python train.py --dataset="microscope photos of single blood and bone marrow cells" --rotation_deg=10 --depths=[4, 4, 4] --eps=1e-06 --max_steps=8900
Rows from block 9 of a small image classifier, named by matrix and row number. Rows with one number within an expert belong to one neuron, the router's apart. Each number is 50 + 12 x the weight over its row's rms, rounded and kept within 0 to 99. All counts start at 0.
Before each expert's rows are labels from the 100 images, of 14976, where the router gives the expert most weight on average: "top examples" is what is common among them. Only what is clearly more common there than usual is listed. The data: microscope photos of single blood and bone marrow cells.
# router: router (model.blocks.9.mlp.router.weight, 4x384), inputs 96-143
# up: expert up (model.blocks.9.mlp.up, 4x384x384), inputs 96-143
# down: expert down (model.blocks.9.mlp.down, 4x384x384, transposed), outputs 96-143

# expert 1
top examples: cell type: blast
router.1:53 39 43 48 49 48 56 30 48 71 71 57 43 74 42 54 42 48 24 46 59 63 73 39 46 51 55 67 65 50 60 58 34 51 41 54 52 42 36 61 46 47 60 30 51 61 59 63
up.0:53 68 41 54 47 40 62 61 51 56 26 58 65 41 38 43 56 69 66 54 58 41 37 58 50 50 32 65 27 64 49 58 57 46 64 55 53 54 35 35 32 67 36 50 44 45 41 47
down.0:58 72 59 45 52 52 51 57 59 66 52 59 42 51 46 66 48 31 59 69 75 45 60 32 60 38 79 31 51 58 45 67 44 38 50 46 64 42 43 43 42 51 39 29 53 36 46 46
up.1:59 61 59 43 54 44 37 62 83 64 43 26 74 59 45 53 71 55 39 60 45 41 57 27 25 44 52 65 60 40 43 40 34 60 43 57 46 60 64 45 37 46 50 45 48 56 57 42
down.1:52 63 59 46 50 45 51 62 54 62 57 53 52 62 34 70 39 32 52 53 68 53 55 40 62 36 69 45 35 65 52 60 49 46 55 52 69 31 47 50 49 64 49 33 52 38 58 56
up.2:48 46 65 57 21 50 30 53 60 46 50 41 55 53 35 30 47 46 41 17 42 52 54 47 36 39 39 31 42 44 58 44 50 47 51 50 44 66 68 44 57 31 66 64 68 42 41 29
down.2:46 47 60 57 28 36 49 55 65 54 64 69 29 40 44 55 47 38 54 48 77 46 44 57 66 47 36 47 41 42 48 80 63 57 37 36 38 48 35 49 61 44 57 62 57 57 49 55
up.3:55 57 59 62 58 64 44 63 66 48 43 29 77 50 38 44 53 48 47 60 59 50 50 33 21 39 36 40 57 61 47 34 52 60 50 46 35 48 49 44 40 41 36 39 45 29 56 27
down.3:42 64 41 51 51 37 49 69 43 71 70 54 46 55 47 43 55 51 51 71 60 61 50 40 60 25 48 39 43 59 39 56 40 51 68 71 60 39 52 44 52 66 48 37 58 42 67 57
up.4:50 46 45 60 58 47 53 58 52 48 25 34 67 43 48 41 58 59 58 55 46 43 50 43 45 44 41 60 26 50 49 36 44 52 71 62 39 48 42 54 32 64 40 35 66 45 55 41
down.4:50 69 61 44 52 36 52 66 50 66 67 57 51 54 50 63 47 39 50 51 62 53 47 46 61 26 71 34 39 55 48 64 35 40 63 55 58 43 43 41 37 62 59 34 53 41 56 54
up.5:69 73 53 53 51 48 44 53 67 52 45 35 66 49 46 55 59 60 33 77 45 48 49 42 48 42 56 47 49 64 55 45 53 28 32 42 40 70 49 53 36 51 47 51 37 24 24 35
down.5:44 73 53 40 58 44 57 62 53 70 67 60 47 60 45 61 63 36 43 72 61 56 69 41 68 37 73 36 53 63 45 57 40 44 53 53 66 30 52 42 57 53 46 30 48 34 57 54
up.6:57 55 51 60 42 50 14 54 55 57 49 41 45 55 51 33 62 29 38 31 38 61 55 42 49 46 40 45 45 36 38 50 48 45 66 58 38 50 54 52 71 52 76 63 65 62 49 40
down.6:44 32 48 68 35 41 45 49 56 43 52 47 36 40 53 23 47 55 52 53 50 51 37 37 50 41 10 54 40 44 57 53 71 48 31 35 29 53 39 51 62 53 71 73 57 64 51 53
up.7:42 37 62 53 45 38 50 48 44 31 18 36 46 37 39 45 35 31 58 37 47 38 54 43 54 38 42 31 41 47 59 44 53 50 65 38 38 49 37 61 48 39 46 55 57 64 24 48
down.7:57 59 52 50 44 27 56 69 46 59 61 51 49 61 36 68 50 48 71 63 78 51 45 40 63 30 55 38 37 60 46 71 47 51 47 52 57 33 45 43 33 56 41 33 53 43 51 58
up.8:56 57 47 19 63 55 32 58 47 71 55 56 50 58 30 61 59 70 31 68 44 57 49 35 33 53 58 47 45 39 61 45 35 43 45 64 67 57 54 63 31 49 63 38 22 34 52 43
down.8:50 48 47 27 60 44 52 49 37 61 78 52 41 63 52 62 57 30 45 66 45 40 44 49 69 53 68 41 45 46 68 40 33 59 43 64 74 49 48 66 50 27 43 48 47 33 53 35
up.9:56 70 44 64 56 46 31 58 65 59 35 52 54 50 67 46 53 60 47 75 40 61 43 45 47 45 43 57 52 65 55 37 43 31 34 40 42 82 53 55 69 54 53 63 50 28 45 42
down.9:46 69 50 63 72 54 48 52 44 71 67 51 52 55 62 46 60 52 40 79 37 50 72 45 55 35 55 59 70 51 53 37 38 59 51 48 74 41 67 49 62 45 50 36 51 36 52 47
up.10:47 48 38 56 58 41 42 54 55 54 30 47 65 58 44 57 40 38 64 43 47 48 59 38 41 36 58 59 39 44 48 31 34 59 46 54 35 53 50 52 35 27 44 58 41 45 27 38
down.10:50 79 51 41 56 40 57 69 38 71 55 39 59 58 53 75 48 53 42 69 68 42 46 61 49 42 57 49 34 73 64 65 33 43 55 52 51 42 47 55 37 46 53 26 52 30 39 66
up.11:43 47 76 62 43 78 48 44 56 45 45 48 51 36 44 46 53 09 58 17 57 39 55 58 43 52 58 50 57 49 45 38 48 77 37 53 63 46 59 50 52 29 44 61 68 51 51 44
down.11:41 27 63 56 35 44 48 54 70 67 34 37 73 51 48 34 50 57 48 61 61 68 38 34 52 41 27 56 54 54 37 58 57 67 51 49 44 22 31 51 32 44 46 48 59 53 51 55
up.12:52 46 45 59 49 46 53 58 61 55 30 35 47 32 57 44 33 30 59 37 28 15 41 43 27 46 45 29 52 46 50 36 45 57 41 52 45 74 37 48 55 44 53 71 41 60 53 39
down.12:68 55 63 39 43 47 53 46 45 59 45 43 70 43 49 43 37 64 40 60 43 61 38 48 56 55 48 64 53 58 42 70 57 60 56 45 49 28 42 54 44 58 38 42 48 53 36 48
up.13:50 65 54 57 48 55 58 64 31 48 24 65 55 29 40 50 36 44 75 52 53 28 32 60 55 40 37 38 37 72 67 59 51 49 63 48 66 46 35 44 52 61 39 57 48 43 53 45
down.13:55 71 70 53 44 53 47 67 66 66 65 58 34 48 45 58 51 29 48 64 74 45 54 36 74 52 63 26 48 67 38 69 47 43 47 58 66 53 51 38 45 62 41 49 53 35 62 44
up.14:58 59 62 32 51 56 32 50 52 56 47 46 66 39 50 37 42 45 49 66 33 42 51 47 32 45 66 45 67 61 70 35 34 54 35 53 52 69 49 71 31 20 47 67 48 37 31 34
down.14:48 56 45 49 56 19 52 55 61 77 67 57 31 76 41 58 55 51 50 65 74 64 46 56 65 39 43 69 40 61 49 71 48 64 42 52 63 32 42 35 58 43 54 31 49 35 57 49
up.15:67 53 40 32 43 53 43 51 52 67 45 53 59 46 48 54 50 65 42 63 34 44 38 56 54 48 55 28 51 39 67 48 64 28 51 45 54 74 62 48 39 71 55 61 35 43 30 37
down.15:58 61 54 48 61 31 64 55 49 70 74 63 44 70 45 72 53 35 51 64 74 56 57 52 66 29 64 48 41 62 50 60 43 48 43 42 61 35 33 46 53 55 41 28 42 32 52 57

# expert 3
top examples: smear: peripheral blood; cell type: platelet
router.3:41 56 71 48 52 66 51 55 68 20 35 46 52 33 57 40 51 46 57 46 42 18 49 55 29 59 57 38 57 57 48 28 53 51 37 54 54 75 48 42 59 42 51 59 47 46 37 42
up.0:39 44 47 54 42 40 45 56 48 61 58 67 37 62 39 70 45 38 64 40 39 77 43 51 70 48 48 55 37 48 32 72 51 42 63 44 42 54 43 41 66 57 53 60 54 40 68 50
down.0:45 51 35 60 57 54 36 46 51 57 35 49 46 65 53 57 69 55 49 34 53 54 38 47 56 45 49 45 46 36 61 44 64 32 51 31 48 66 71 63 63 63 77 46 59 37 49 54
up.1:49 57 43 66 51 55 34 35 44 54 59 58 30 47 53 61 49 84 39 65 57 39 52 36 59 54 46 69 45 49 58 53 52 42 37 67 63 49 48 55 32 47 59 51 45 55 43 61
down.1:55 40 45 76 37 22 47 46 51 61 61 47 45 46 38 37 61 65 61 31 56 55 40 60 39 54 56 56 57 58 52 49 44 62 42 53 55 48 44 65 41 57 62 45 85 54 52 61
up.2:76 61 38 57 52 49 45 37 44 62 70 55 48 56 54 46 49 58 01 58 63 56 64 26 50 61 50 81 60 54 48 74 33 45 42 54 47 52 44 57 39 43 43 39 53 37 58 62
down.2:38 67 38 62 63 51 53 76 57 63 46 58 51 69 55 54 55 66 51 31 56 64 45 65 40 41 58 52 35 41 39 57 47 39 58 39 54 45 75 21 52 64 48 31 55 55 59 69
up.3:50 57 48 54 60 76 28 55 57 53 58 44 54 51 39 47 43 93 25 67 62 49 48 42 43 58 29 53 55 50 48 46 65 51 50 58 59 46 37 52 47 61 70 44 30 50 54 61
down.3:42 40 50 75 42 27 64 37 47 45 60 52 37 46 52 43 51 40 61 43 49 40 52 51 52 44 40 62 54 51 56 45 38 63 35 60 60 47 39 50 39 16 61 66 75 66 49 44
up.4:64 57 40 55 44 45 49 36 57 52 69 47 52 46 63 37 56 54 07 58 54 51 57 21 37 66 33 49 69 55 50 61 34 44 42 51 44 56 42 63 48 52 53 38 66 53 70 72
down.4:47 62 38 38 66 38 57 71 49 68 46 59 43 74 55 59 48 66 42 49 58 58 44 70 45 54 49 61 32 52 51 59 37 46 49 36 53 63 59 24 50 55 50 31 43 51 65 62
up.5:38 29 34 50 33 42 60 29 38 45 54 71 19 55 47 54 32 36 53 31 27 47 44 54 66 28 36 36 39 27 46 53 62 42 64 40 39 53 46 56 58 65 57 64 43 69 62 57
down.5:46 46 45 59 43 43 34 46 44 59 77 58 56 60 46 67 78 57 51 43 49 59 43 53 37 43 49 53 56 40 52 53 33 48 51 60 63 58 83 52 56 46 73 41 74 25 67 65
up.6:62 08 56 52 69 46 34 32 29 52 55 69 31 57 39 53 25 47 29 43 31 37 44 52 82 42 47 70 57 37 51 42 50 44 52 39 59 30 49 65 76 47 65 62 57 42 54 29
down.6:57 49 30 30 65 50 57 63 37 44 55 51 45 81 37 66 42 50 55 34 40 42 45 55 55 64 61 44 10 58 52 42 60 40 61 45 57 59 53 43 48 45 37 65 40 58 66 40
up.7:42 35 68 34 45 59 60 57 30 57 53 53 53 54 32 59 38 30 51 31 68 53 65 67 53 47 59 49 37 29 47 64 34 70 66 59 67 22 65 47 38 44 31 51 39 50 56 61
down.7:54 65 58 34 63 59 59 66 35 25 31 43 51 40 37 58 30 46 52 63 39 36 46 49 47 42 57 27 54 54 55 42 44 29 72 37 31 67 34 60 61 54 54 47 32 54 48 37
up.8:39 34 38 42 67 37 11 46 38 62 41 63 69 64 21 50 47 47 48 54 48 65 54 24 70 46 72 44 32 39 47 67 53 57 69 49 59 21 56 68 42 58 46 51 52 43 54 35
down.8:67 58 46 45 61 55 43 59 70 59 17 42 67 51 46 45 51 58 49 56 46 58 54 43 54 67 55 54 41 59 40 42 79 46 58 37 56 40 52 33 42 60 28 41 45 47 40 44
up.9:46 23 27 48 42 31 54 31 52 47 51 73 37 52 47 62 43 50 57 36 36 44 44 46 58 46 41 32 34 28 34 39 52 42 46 44 51 57 29 55 61 60 66 66 56 65 55 59
down.9:41 52 42 50 42 55 39 56 40 60 58 54 45 60 44 57 75 56 55 46 45 55 40 52 47 46 51 49 48 34 57 49 26 38 51 62 52 55 81 60 60 45 80 41 77 30 68 57
up.10:66 52 62 23 57 49 33 52 34 57 41 47 59 39 43 44 44 48 22 57 54 67 55 40 52 66 63 60 55 62 56 61 41 66 67 59 57 27 49 62 41 53 24 38 54 54 59 47
down.10:40 54 54 39 50 75 30 54 77 60 26 52 43 58 56 62 40 43 32 59 45 49 56 38 55 49 51 41 61 39 51 43 58 32 51 37 41 61 51 54 60 68 68 45 14 15 51 57
up.11:64 37 43 72 36 34 48 31 29 51 46 50 33 45 56 41 50 49 42 49 52 53 65 42 64 55 37 54 55 48 54 55 41 43 44 52 55 54 42 71 57 45 53 46 57 58 50 56
down.11:36 59 56 53 51 43 47 65 30 58 43 75 26 52 31 53 32 52 77 49 59 45 42 79 63 61 47 43 30 45 61 57 43 54 55 55 79 41 51 60 29 37 51 49 49 57 61 51
up.12:52 54 43 45 52 54 55 60 52 73 74 59 35 61 33 61 51 55 49 58 66 66 54 74 58 54 44 59 53 64 53 68 48 48 45 30 65 35 48 37 49 58 38 52 63 34 73 70
down.12:55 60 40 67 43 47 62 33 60 51 39 30 53 41 83 44 76 43 54 30 40 47 36 41 45 51 52 45 58 68 44 47 53 59 28 44 54 58 42 48 47 58 55 43 94 55 50 56
up.13:45 43 40 36 40 45 55 42 50 68 51 54 51 59 23 68 52 70 35 50 53 54 43 36 45 40 45 48 38 45 43 64 49 53 67 31 59 35 32 60 42 86 54 58 50 52 70 58
down.13:50 62 58 36 51 73 58 55 59 57 38 29 65 63 63 46 66 42 50 49 45 73 47 35 54 29 59 37 54 59 44 43 40 48 63 39 34 47 64 60 40 48 58 30 70 49 49 48
up.14:41 45 46 52 26 39 47 61 59 64 48 47 49 51 42 49 59 47 52 44 38 74 48 45 50 50 37 54 32 57 27 55 50 38 58 43 43 56 52 29 69 78 36 56 56 36 75 54
down.14:49 55 58 69 50 51 30 54 38 42 24 42 43 60 54 42 63 28 54 29 44 50 37 44 70 55 41 54 64 45 80 42 60 18 38 37 49 70 61 62 62 54 68 52 57 42 35 36
up.15:48 53 27 55 57 42 42 71 29 78 53 61 39 74 46 60 45 29 71 33 59 49 42 66 57 48 75 52 23 56 66 68 43 33 59 35 50 44 52 39 50 50 53 38 63 40 49 43
down.15:65 66 25 70 36 27 55 45 50 45 66 34 59 53 77 54 60 45 50 37 45 52 32 35 30 43 61 48 55 61 48 66 28 52 37 58 19 59 53 49 42 70 68 44 85 54 74 58

# expert 0
top examples: cell type: plasma cell
router.0:50 43 25 64 47 53 54 56 43 63 47 55 43 62 58 54 57 50 74 50 47 74 47 41 58 40 43 54 39 37 44 47 57 41 61 54 46 29 48 46 40 41 58 50 31 63 40 50
up.0:39 67 60 52 45 92 38 56 65 52 46 52 52 61 46 55 52 32 43 57 42 51 61 40 37 53 39 43 52 51 42 38 46 62 53 54 67 65 71 50 55 48 27 53 35 48 53 49
down.0:52 66 58 42 34 44 58 56 60 73 69 43 45 58 61 65 69 39 60 65 64 77 61 40 62 27 57 56 54 65 39 69 41 40 45 55 45 38 45 32 35 58 40 33 72 42 66 69
up.1:36 51 54 53 31 39 44 61 43 57 56 50 48 20 38 34 32 61 57 44 45 47 60 64 48 63 35 30 54 69 50 22 59 55 37 41 61 67 51 36 52 56 43 65 73 35 41 55
down.1:48 53 60 46 58 49 48 62 46 52 61 63 34 51 29 70 47 18 54 60 63 37 42 45 75 39 58 30 32 60 60 46 52 59 53 58 57 48 39 51 54 55 53 50 55 50 53 34
up.2:52 51 87 49 36 48 43 20 61 50 46 46 58 21 42 49 41 59 42 52 48 41 47 53 53 53 20 40 50 63 53 37 50 75 53 59 59 46 45 44 43 53 36 60 66 40 67 32
down.2:46 45 49 56 45 46 35 50 65 63 47 52 34 53 33 62 49 60 52 60 83 48 69 63 54 64 52 61 39 47 50 67 64 34 45 53 56 37 55 34 41 45 55 25 65 26 66 50
up.3:56 45 53 67 60 42 35 53 51 55 47 45 60 36 35 19 46 33 51 26 23 43 50 50 44 46 63 49 72 43 62 55 26 54 33 35 49 51 54 76 63 43 62 59 61 54 60 25
down.3:46 38 39 59 30 23 36 29 43 73 80 52 35 55 51 42 43 25 51 51 44 45 53 55 68 61 50 57 57 59 64 58 46 50 43 41 64 57 42 54 67 33 35 66 59 41 45 31
up.4:49 52 56 84 32 45 27 68 61 44 38 32 66 52 51 27 49 49 63 55 49 68 43 39 60 46 49 61 64 47 61 37 55 40 58 44 50 62 59 55 67 67 63 52 57 39 32 40
down.4:46 50 47 45 30 50 51 30 29 50 40 62 35 43 55 36 39 51 41 25 25 29 41 55 33 71 46 43 51 36 54 48 45 60 64 64 52 54 41 55 40 44 72 50 66 56 66 64
up.5:48 43 49 61 33 52 41 42 60 53 60 51 47 58 44 50 67 51 43 51 66 72 77 43 48 41 43 66 61 29 35 56 52 65 55 46 49 38 68 40 49 54 38 44 54 60 52 55
down.5:33 29 48 47 46 47 45 37 44 53 74 76 53 39 58 46 50 74 20 33 52 54 51 60 34 56 55 50 51 24 50 62 37 68 51 65 75 45 60 57 65 62 78 56 65 61 64 72
up.6:40 40 61 33 50 53 50 38 50 54 66 61 50 55 38 50 34 41 41 48 41 48 62 36 37 53 38 57 54 40 34 38 45 67 51 56 42 62 50 67 54 40 32 68 51 54 66 50
down.6:53 74 71 36 27 56 50 59 58 58 50 41 56 47 49 65 57 26 49 63 54 53 49 49 57 27 61 38 53 62 40 62 48 41 55 62 62 43 54 52 40 69 48 43 67 44 58 50
up.7:56 32 66 47 60 67 52 36 54 41 43 48 60 58 16 52 45 39 40 59 49 43 46 26 48 38 33 43 47 35 29 38 46 79 48 40 51 58 45 62 42 61 42 60 29 52 52 30
down.7:54 35 61 70 61 35 55 61 45 76 49 57 48 56 56 48 55 48 50 72 74 65 71 47 70 39 52 67 50 50 54 62 38 44 29 52 45 29 39 20 54 38 52 38 52 28 53 47
up.8:54 47 44 60 28 30 52 36 56 59 79 36 36 33 43 56 67 54 47 36 60 41 56 55 32 68 44 47 60 64 56 47 56 40 29 42 33 38 27 47 59 55 57 51 70 45 64 63
down.8:52 61 56 50 46 49 59 66 68 66 59 48 48 61 57 61 68 45 56 58 73 72 61 51 41 39 63 44 44 61 41 62 46 43 46 52 55 40 55 26 44 66 61 19 59 35 65 64
up.9:52 43 63 45 40 41 53 41 56 55 47 53 51 29 47 47 47 59 51 47 27 34 49 52 42 49 45 45 53 48 47 28 32 67 51 50 56 54 29 73 54 36 56 75 36 50 59 50
down.9:34 51 46 63 56 57 60 78 59 33 49 57 41 84 50 35 32 41 68 60 71 34 54 29 62 28 22 47 10 52 47 42 47 64 56 57 56 66 41 57 40 46 67 43 52 48 63 56
up.10:64 25 54 22 71 70 45 37 56 48 62 59 58 62 32 53 55 41 40 64 49 57 63 35 56 51 70 60 68 26 39 59 47 50 51 46 63 49 65 77 62 64 59 46 27 43 56 40
down.10:70 55 61 30 45 40 55 51 56 61 59 45 44 42 54 61 51 42 38 67 56 58 50 42 65 46 70 42 68 55 45 61 46 25 56 35 45 42 33 63 57 67 60 30 46 41 41 55
up.11:55 56 45 44 63 59 27 54 60 81 46 57 71 59 47 49 43 39 39 54 35 50 59 31 36 44 48 57 51 45 43 34 33 65 53 62 53 68 67 61 37 49 44 60 34 45 51 37
down.11:35 60 57 67 20 37 42 63 47 50 78 41 62 56 54 52 67 37 81 47 55 74 44 34 44 26 36 42 42 57 49 61 54 59 68 69 54 51 54 49 40 55 56 46 77 66 71 64
up.12:54 50 47 54 38 36 49 41 64 44 61 35 47 28 59 49 48 58 46 48 60 37 39 38 45 59 34 48 55 70 47 40 48 36 38 33 32 53 38 54 53 64 56 53 66 53 54 54
down.12:72 52 64 39 46 61 73 57 71 55 61 34 61 52 61 49 66 44 49 62 72 81 58 47 38 45 67 42 65 51 30 61 38 51 51 52 42 38 38 25 39 64 49 35 64 53 66 55
up.13:48 46 35 62 35 34 24 46 54 46 46 46 51 51 66 43 47 46 52 43 35 64 46 49 51 36 57 63 54 55 49 41 61 10 52 31 39 60 59 48 89 54 82 70 66 57 45 48
down.13:53 58 52 61 53 69 52 47 48 40 38 67 22 25 40 29 29 41 61 40 59 20 54 55 53 65 34 33 43 45 56 41 34 57 63 60 44 55 32 65 39 33 56 57 59 67 72 60
up.14:50 26 50 47 56 54 70 51 50 33 43 59 54 46 20 52 39 32 53 50 42 41 49 34 50 41 48 33 49 23 39 39 52 77 58 37 47 39 34 67 42 47 38 63 23 59 38 32
down.14:40 36 35 65 69 44 42 41 34 66 41 63 36 59 36 29 30 56 44 62 58 48 52 50 84 47 53 67 44 46 60 38 43 51 38 45 57 43 40 50 65 26 56 61 45 42 47 38
up.15:42 41 56 40 55 55 29 64 51 44 48 52 57 65 30 26 43 56 46 46 36 79 64 46 56 40 73 58 57 33 63 44 51 37 57 37 45 51 69 58 83 63 48 56 46 41 38 45
down.15:56 46 70 40 40 44 44 39 38 57 49 60 29 32 37 50 20 26 48 42 38 31 41 59 59 61 66 36 54 58 51 56 42 44 63 54 48 49 30 68 52 36 56 47 61 56 57 48

# expert 2
top examples: cell type: erythroblast
router.2:67 57 51 39 65 35 41 52 44 81 41 52 61 51 35 49 47 44 34 68 57 64 30 63 70 35 36 63 43 53 64 53 39 59 67 37 55 37 67 47 33 68 49 43 64 32 63 58
up.0:43 44 70 40 61 65 70 48 39 59 56 47 52 38 39 36 47 49 29 59 45 55 40 38 34 41 38 16 62 40 53 65 54 74 60 46 62 38 46 60 48 68 44 55 44 65 74 51
down.0:62 54 63 22 35 33 50 40 41 53 44 38 56 27 46 57 33 39 36 49 48 38 39 41 60 50 73 43 51 53 49 73 52 45 60 47 54 40 34 66 43 41 73 09 66 52 39 62
up.1:75 50 38 32 57 42 58 52 71 47 61 59 27 69 66 67 55 57 50 37 48 55 51 42 15 43 71 61 39 46 35 43 44 41 29 61 26 63 44 59 58 59 60 39 35 53 51 58
down.1:41 54 33 53 45 45 60 40 49 62 78 52 33 54 63 56 70 65 48 73 60 63 60 43 63 51 42 57 38 66 42 49 69 53 48 57 72 33 73 45 39 43 49 44 55 34 62 47
up.2:32 39 59 63 38 49 32 56 61 38 38 52 54 50 12 38 43 27 59 41 51 66 60 25 44 23 42 59 55 44 36 49 73 72 61 24 52 51 42 48 51 46 28 43 43 49 45 50
down.2:62 34 43 45 54 34 53 49 47 72 84 71 53 66 43 75 54 28 63 46 67 63 58 36 63 32 72 48 57 55 41 55 39 55 45 57 62 39 49 44 48 46 57 25 56 50 43 57
up.3:60 42 58 43 45 52 44 36 55 49 37 54 58 45 39 45 45 18 42 46 36 45 37 19 49 51 57 41 64 52 54 52 30 68 46 62 39 61 29 76 55 40 41 54 47 60 38 47
down.3:33 48 39 53 65 36 40 47 38 50 72 62 41 68 41 64 58 43 61 64 48 43 66 60 49 64 39 71 54 57 49 63 51 49 38 46 57 56 62 37 67 27 41 61 52 37 45 60
up.4:42 56 45 41 72 69 79 58 52 54 69 47 48 60 38 53 49 67 55 35 61 52 43 64 30 44 51 43 42 40 37 54 54 49 72 50 59 46 61 39 48 62 56 40 47 47 74 63
down.4:55 64 42 36 40 37 58 55 47 62 50 43 44 33 60 53 56 53 32 63 59 59 49 55 43 45 46 19 47 75 59 67 46 60 56 52 61 39 38 58 31 61 53 17 60 40 67 59
up.5:67 45 73 32 39 53 50 35 40 41 44 53 65 32 54 24 61 38 46 44 46 53 62 38 43 61 47 57 76 47 56 62 57 66 58 44 45 34 51 53 40 52 36 51 50 67 25 46
down.5:43 48 59 22 38 49 68 18 40 44 71 74 36 46 45 68 48 30 55 43 60 32 53 63 63 63 65 52 52 51 44 67 54 67 33 51 72 44 58 58 44 46 43 44 61 54 48 61
up.6:42 59 45 41 55 21 38 76 55 63 62 40 65 74 66 49 58 37 46 47 57 45 43 60 40 35 68 38 53 54 49 56 60 29 67 48 30 35 62 37 57 51 53 42 33 53 60 38
down.6:58 61 46 24 46 36 43 49 51 63 58 43 57 42 41 51 51 46 42 67 63 45 51 49 52 60 60 38 41 67 54 65 34 56 67 69 57 47 23 59 17 52 60 10 50 34 65 64
up.7:53 45 27 38 56 42 60 45 43 41 33 51 48 42 70 62 55 58 55 62 36 29 45 28 39 54 52 42 36 31 42 56 59 40 39 60 41 59 28 47 41 85 64 62 28 67 54 45
down.7:45 62 52 38 35 62 44 60 58 72 84 50 44 66 47 68 55 43 71 69 64 50 69 32 61 34 66 29 41 58 53 59 46 39 46 48 57 38 62 36 37 45 36 48 60 48 59 64
up.8:44 34 36 43 63 52 22 39 38 72 51 77 44 62 36 44 41 44 46 57 37 35 43 41 54 50 61 56 51 49 60 47 53 50 48 55 65 71 57 60 43 41 54 61 51 37 46 25
down.8:50 15 61 55 31 42 47 37 36 42 64 63 38 44 50 46 33 41 70 30 58 61 49 55 56 39 48 50 44 67 52 54 45 37 63 45 33 46 51 59 48 53 63 44 88 73 54 71
up.9:61 36 38 52 50 42 37 40 66 53 70 43 58 45 57 61 48 48 56 32 35 52 63 32 45 70 51 36 66 32 35 53 36 62 25 72 49 56 42 70 45 33 55 55 45 57 54 40
down.9:40 58 47 59 38 55 44 39 47 63 67 70 33 53 45 38 48 25 49 52 52 48 52 54 63 63 58 44 42 52 54 57 41 43 23 33 70 55 47 54 56 42 22 70 47 29 58 35
up.10:55 44 43 41 56 54 51 42 70 53 73 46 41 66 63 73 55 57 43 44 51 55 60 41 42 47 81 48 60 31 40 38 51 38 27 41 45 61 46 50 51 56 63 44 40 55 33 54
down.10:57 71 59 54 38 52 57 50 61 74 79 55 32 53 56 68 65 31 52 58 64 56 58 53 70 64 65 45 49 69 40 56 63 56 34 46 77 33 56 37 47 54 44 38 59 32 50 62
up.11:39 40 43 66 43 84 52 64 61 51 81 61 36 58 43 64 37 36 73 33 49 54 53 48 62 47 62 48 63 53 53 52 53 41 32 59 70 51 42 46 61 40 41 60 46 41 68 51
down.11:41 52 55 48 46 68 64 77 73 76 62 52 41 42 55 36 42 50 63 62 51 64 73 63 56 45 50 49 41 50 44 61 46 56 54 45 49 42 36 37 51 48 53 61 43 46 90 51
up.12:55 47 80 29 36 54 62 42 64 58 57 35 61 20 54 40 53 56 42 57 46 62 47 57 41 48 49 26 76 38 39 56 64 67 60 41 47 42 41 59 37 66 42 49 61 65 58 51
down.12:66 58 63 15 28 51 63 32 48 43 50 48 51 28 44 65 52 39 48 44 56 31 41 52 52 67 67 43 55 60 40 69 49 59 49 36 52 29 36 67 19 56 49 19 65 57 39 59
up.13:52 45 56 49 53 56 37 54 69 52 61 45 52 42 52 43 52 54 52 51 33 67 72 67 38 54 46 59 66 44 57 37 48 33 40 32 64 65 60 59 70 47 44 60 38 45 41 47
down.13:51 48 38 56 61 42 66 50 55 36 67 45 33 52 75 36 52 64 46 53 44 43 46 78 36 57 42 52 57 37 55 61 27 61 42 61 57 56 51 25 56 65 42 60 50 53 73 48
up.14:67 52 49 39 63 52 63 47 70 47 66 50 48 52 65 68 52 62 43 57 52 54 49 44 29 62 46 51 61 52 35 56 60 36 41 57 51 47 49 49 64 55 46 52 42 48 60 63
down.14:32 54 57 49 25 49 56 38 52 70 64 51 45 55 59 73 54 41 54 53 67 63 53 28 63 53 54 45 50 55 32 51 56 57 44 56 72 37 51 46 36 57 29 29 50 42 59 69
up.15:63 52 48 46 45 36 40 37 54 59 30 51 64 40 60 44 42 28 51 54 46 50 33 28 44 55 59 42 60 57 33 62 43 41 39 32 26 58 29 59 51 34 47 45 40 70 36 37
down.15:44 51 22 44 60 54 45 48 53 70 72 54 46 69 51 73 53 52 66 74 61 39 62 54 51 54 71 60 52 54 49 53 17 55 39 60 59 63 34 37 51 33 56 39 51 35 67 49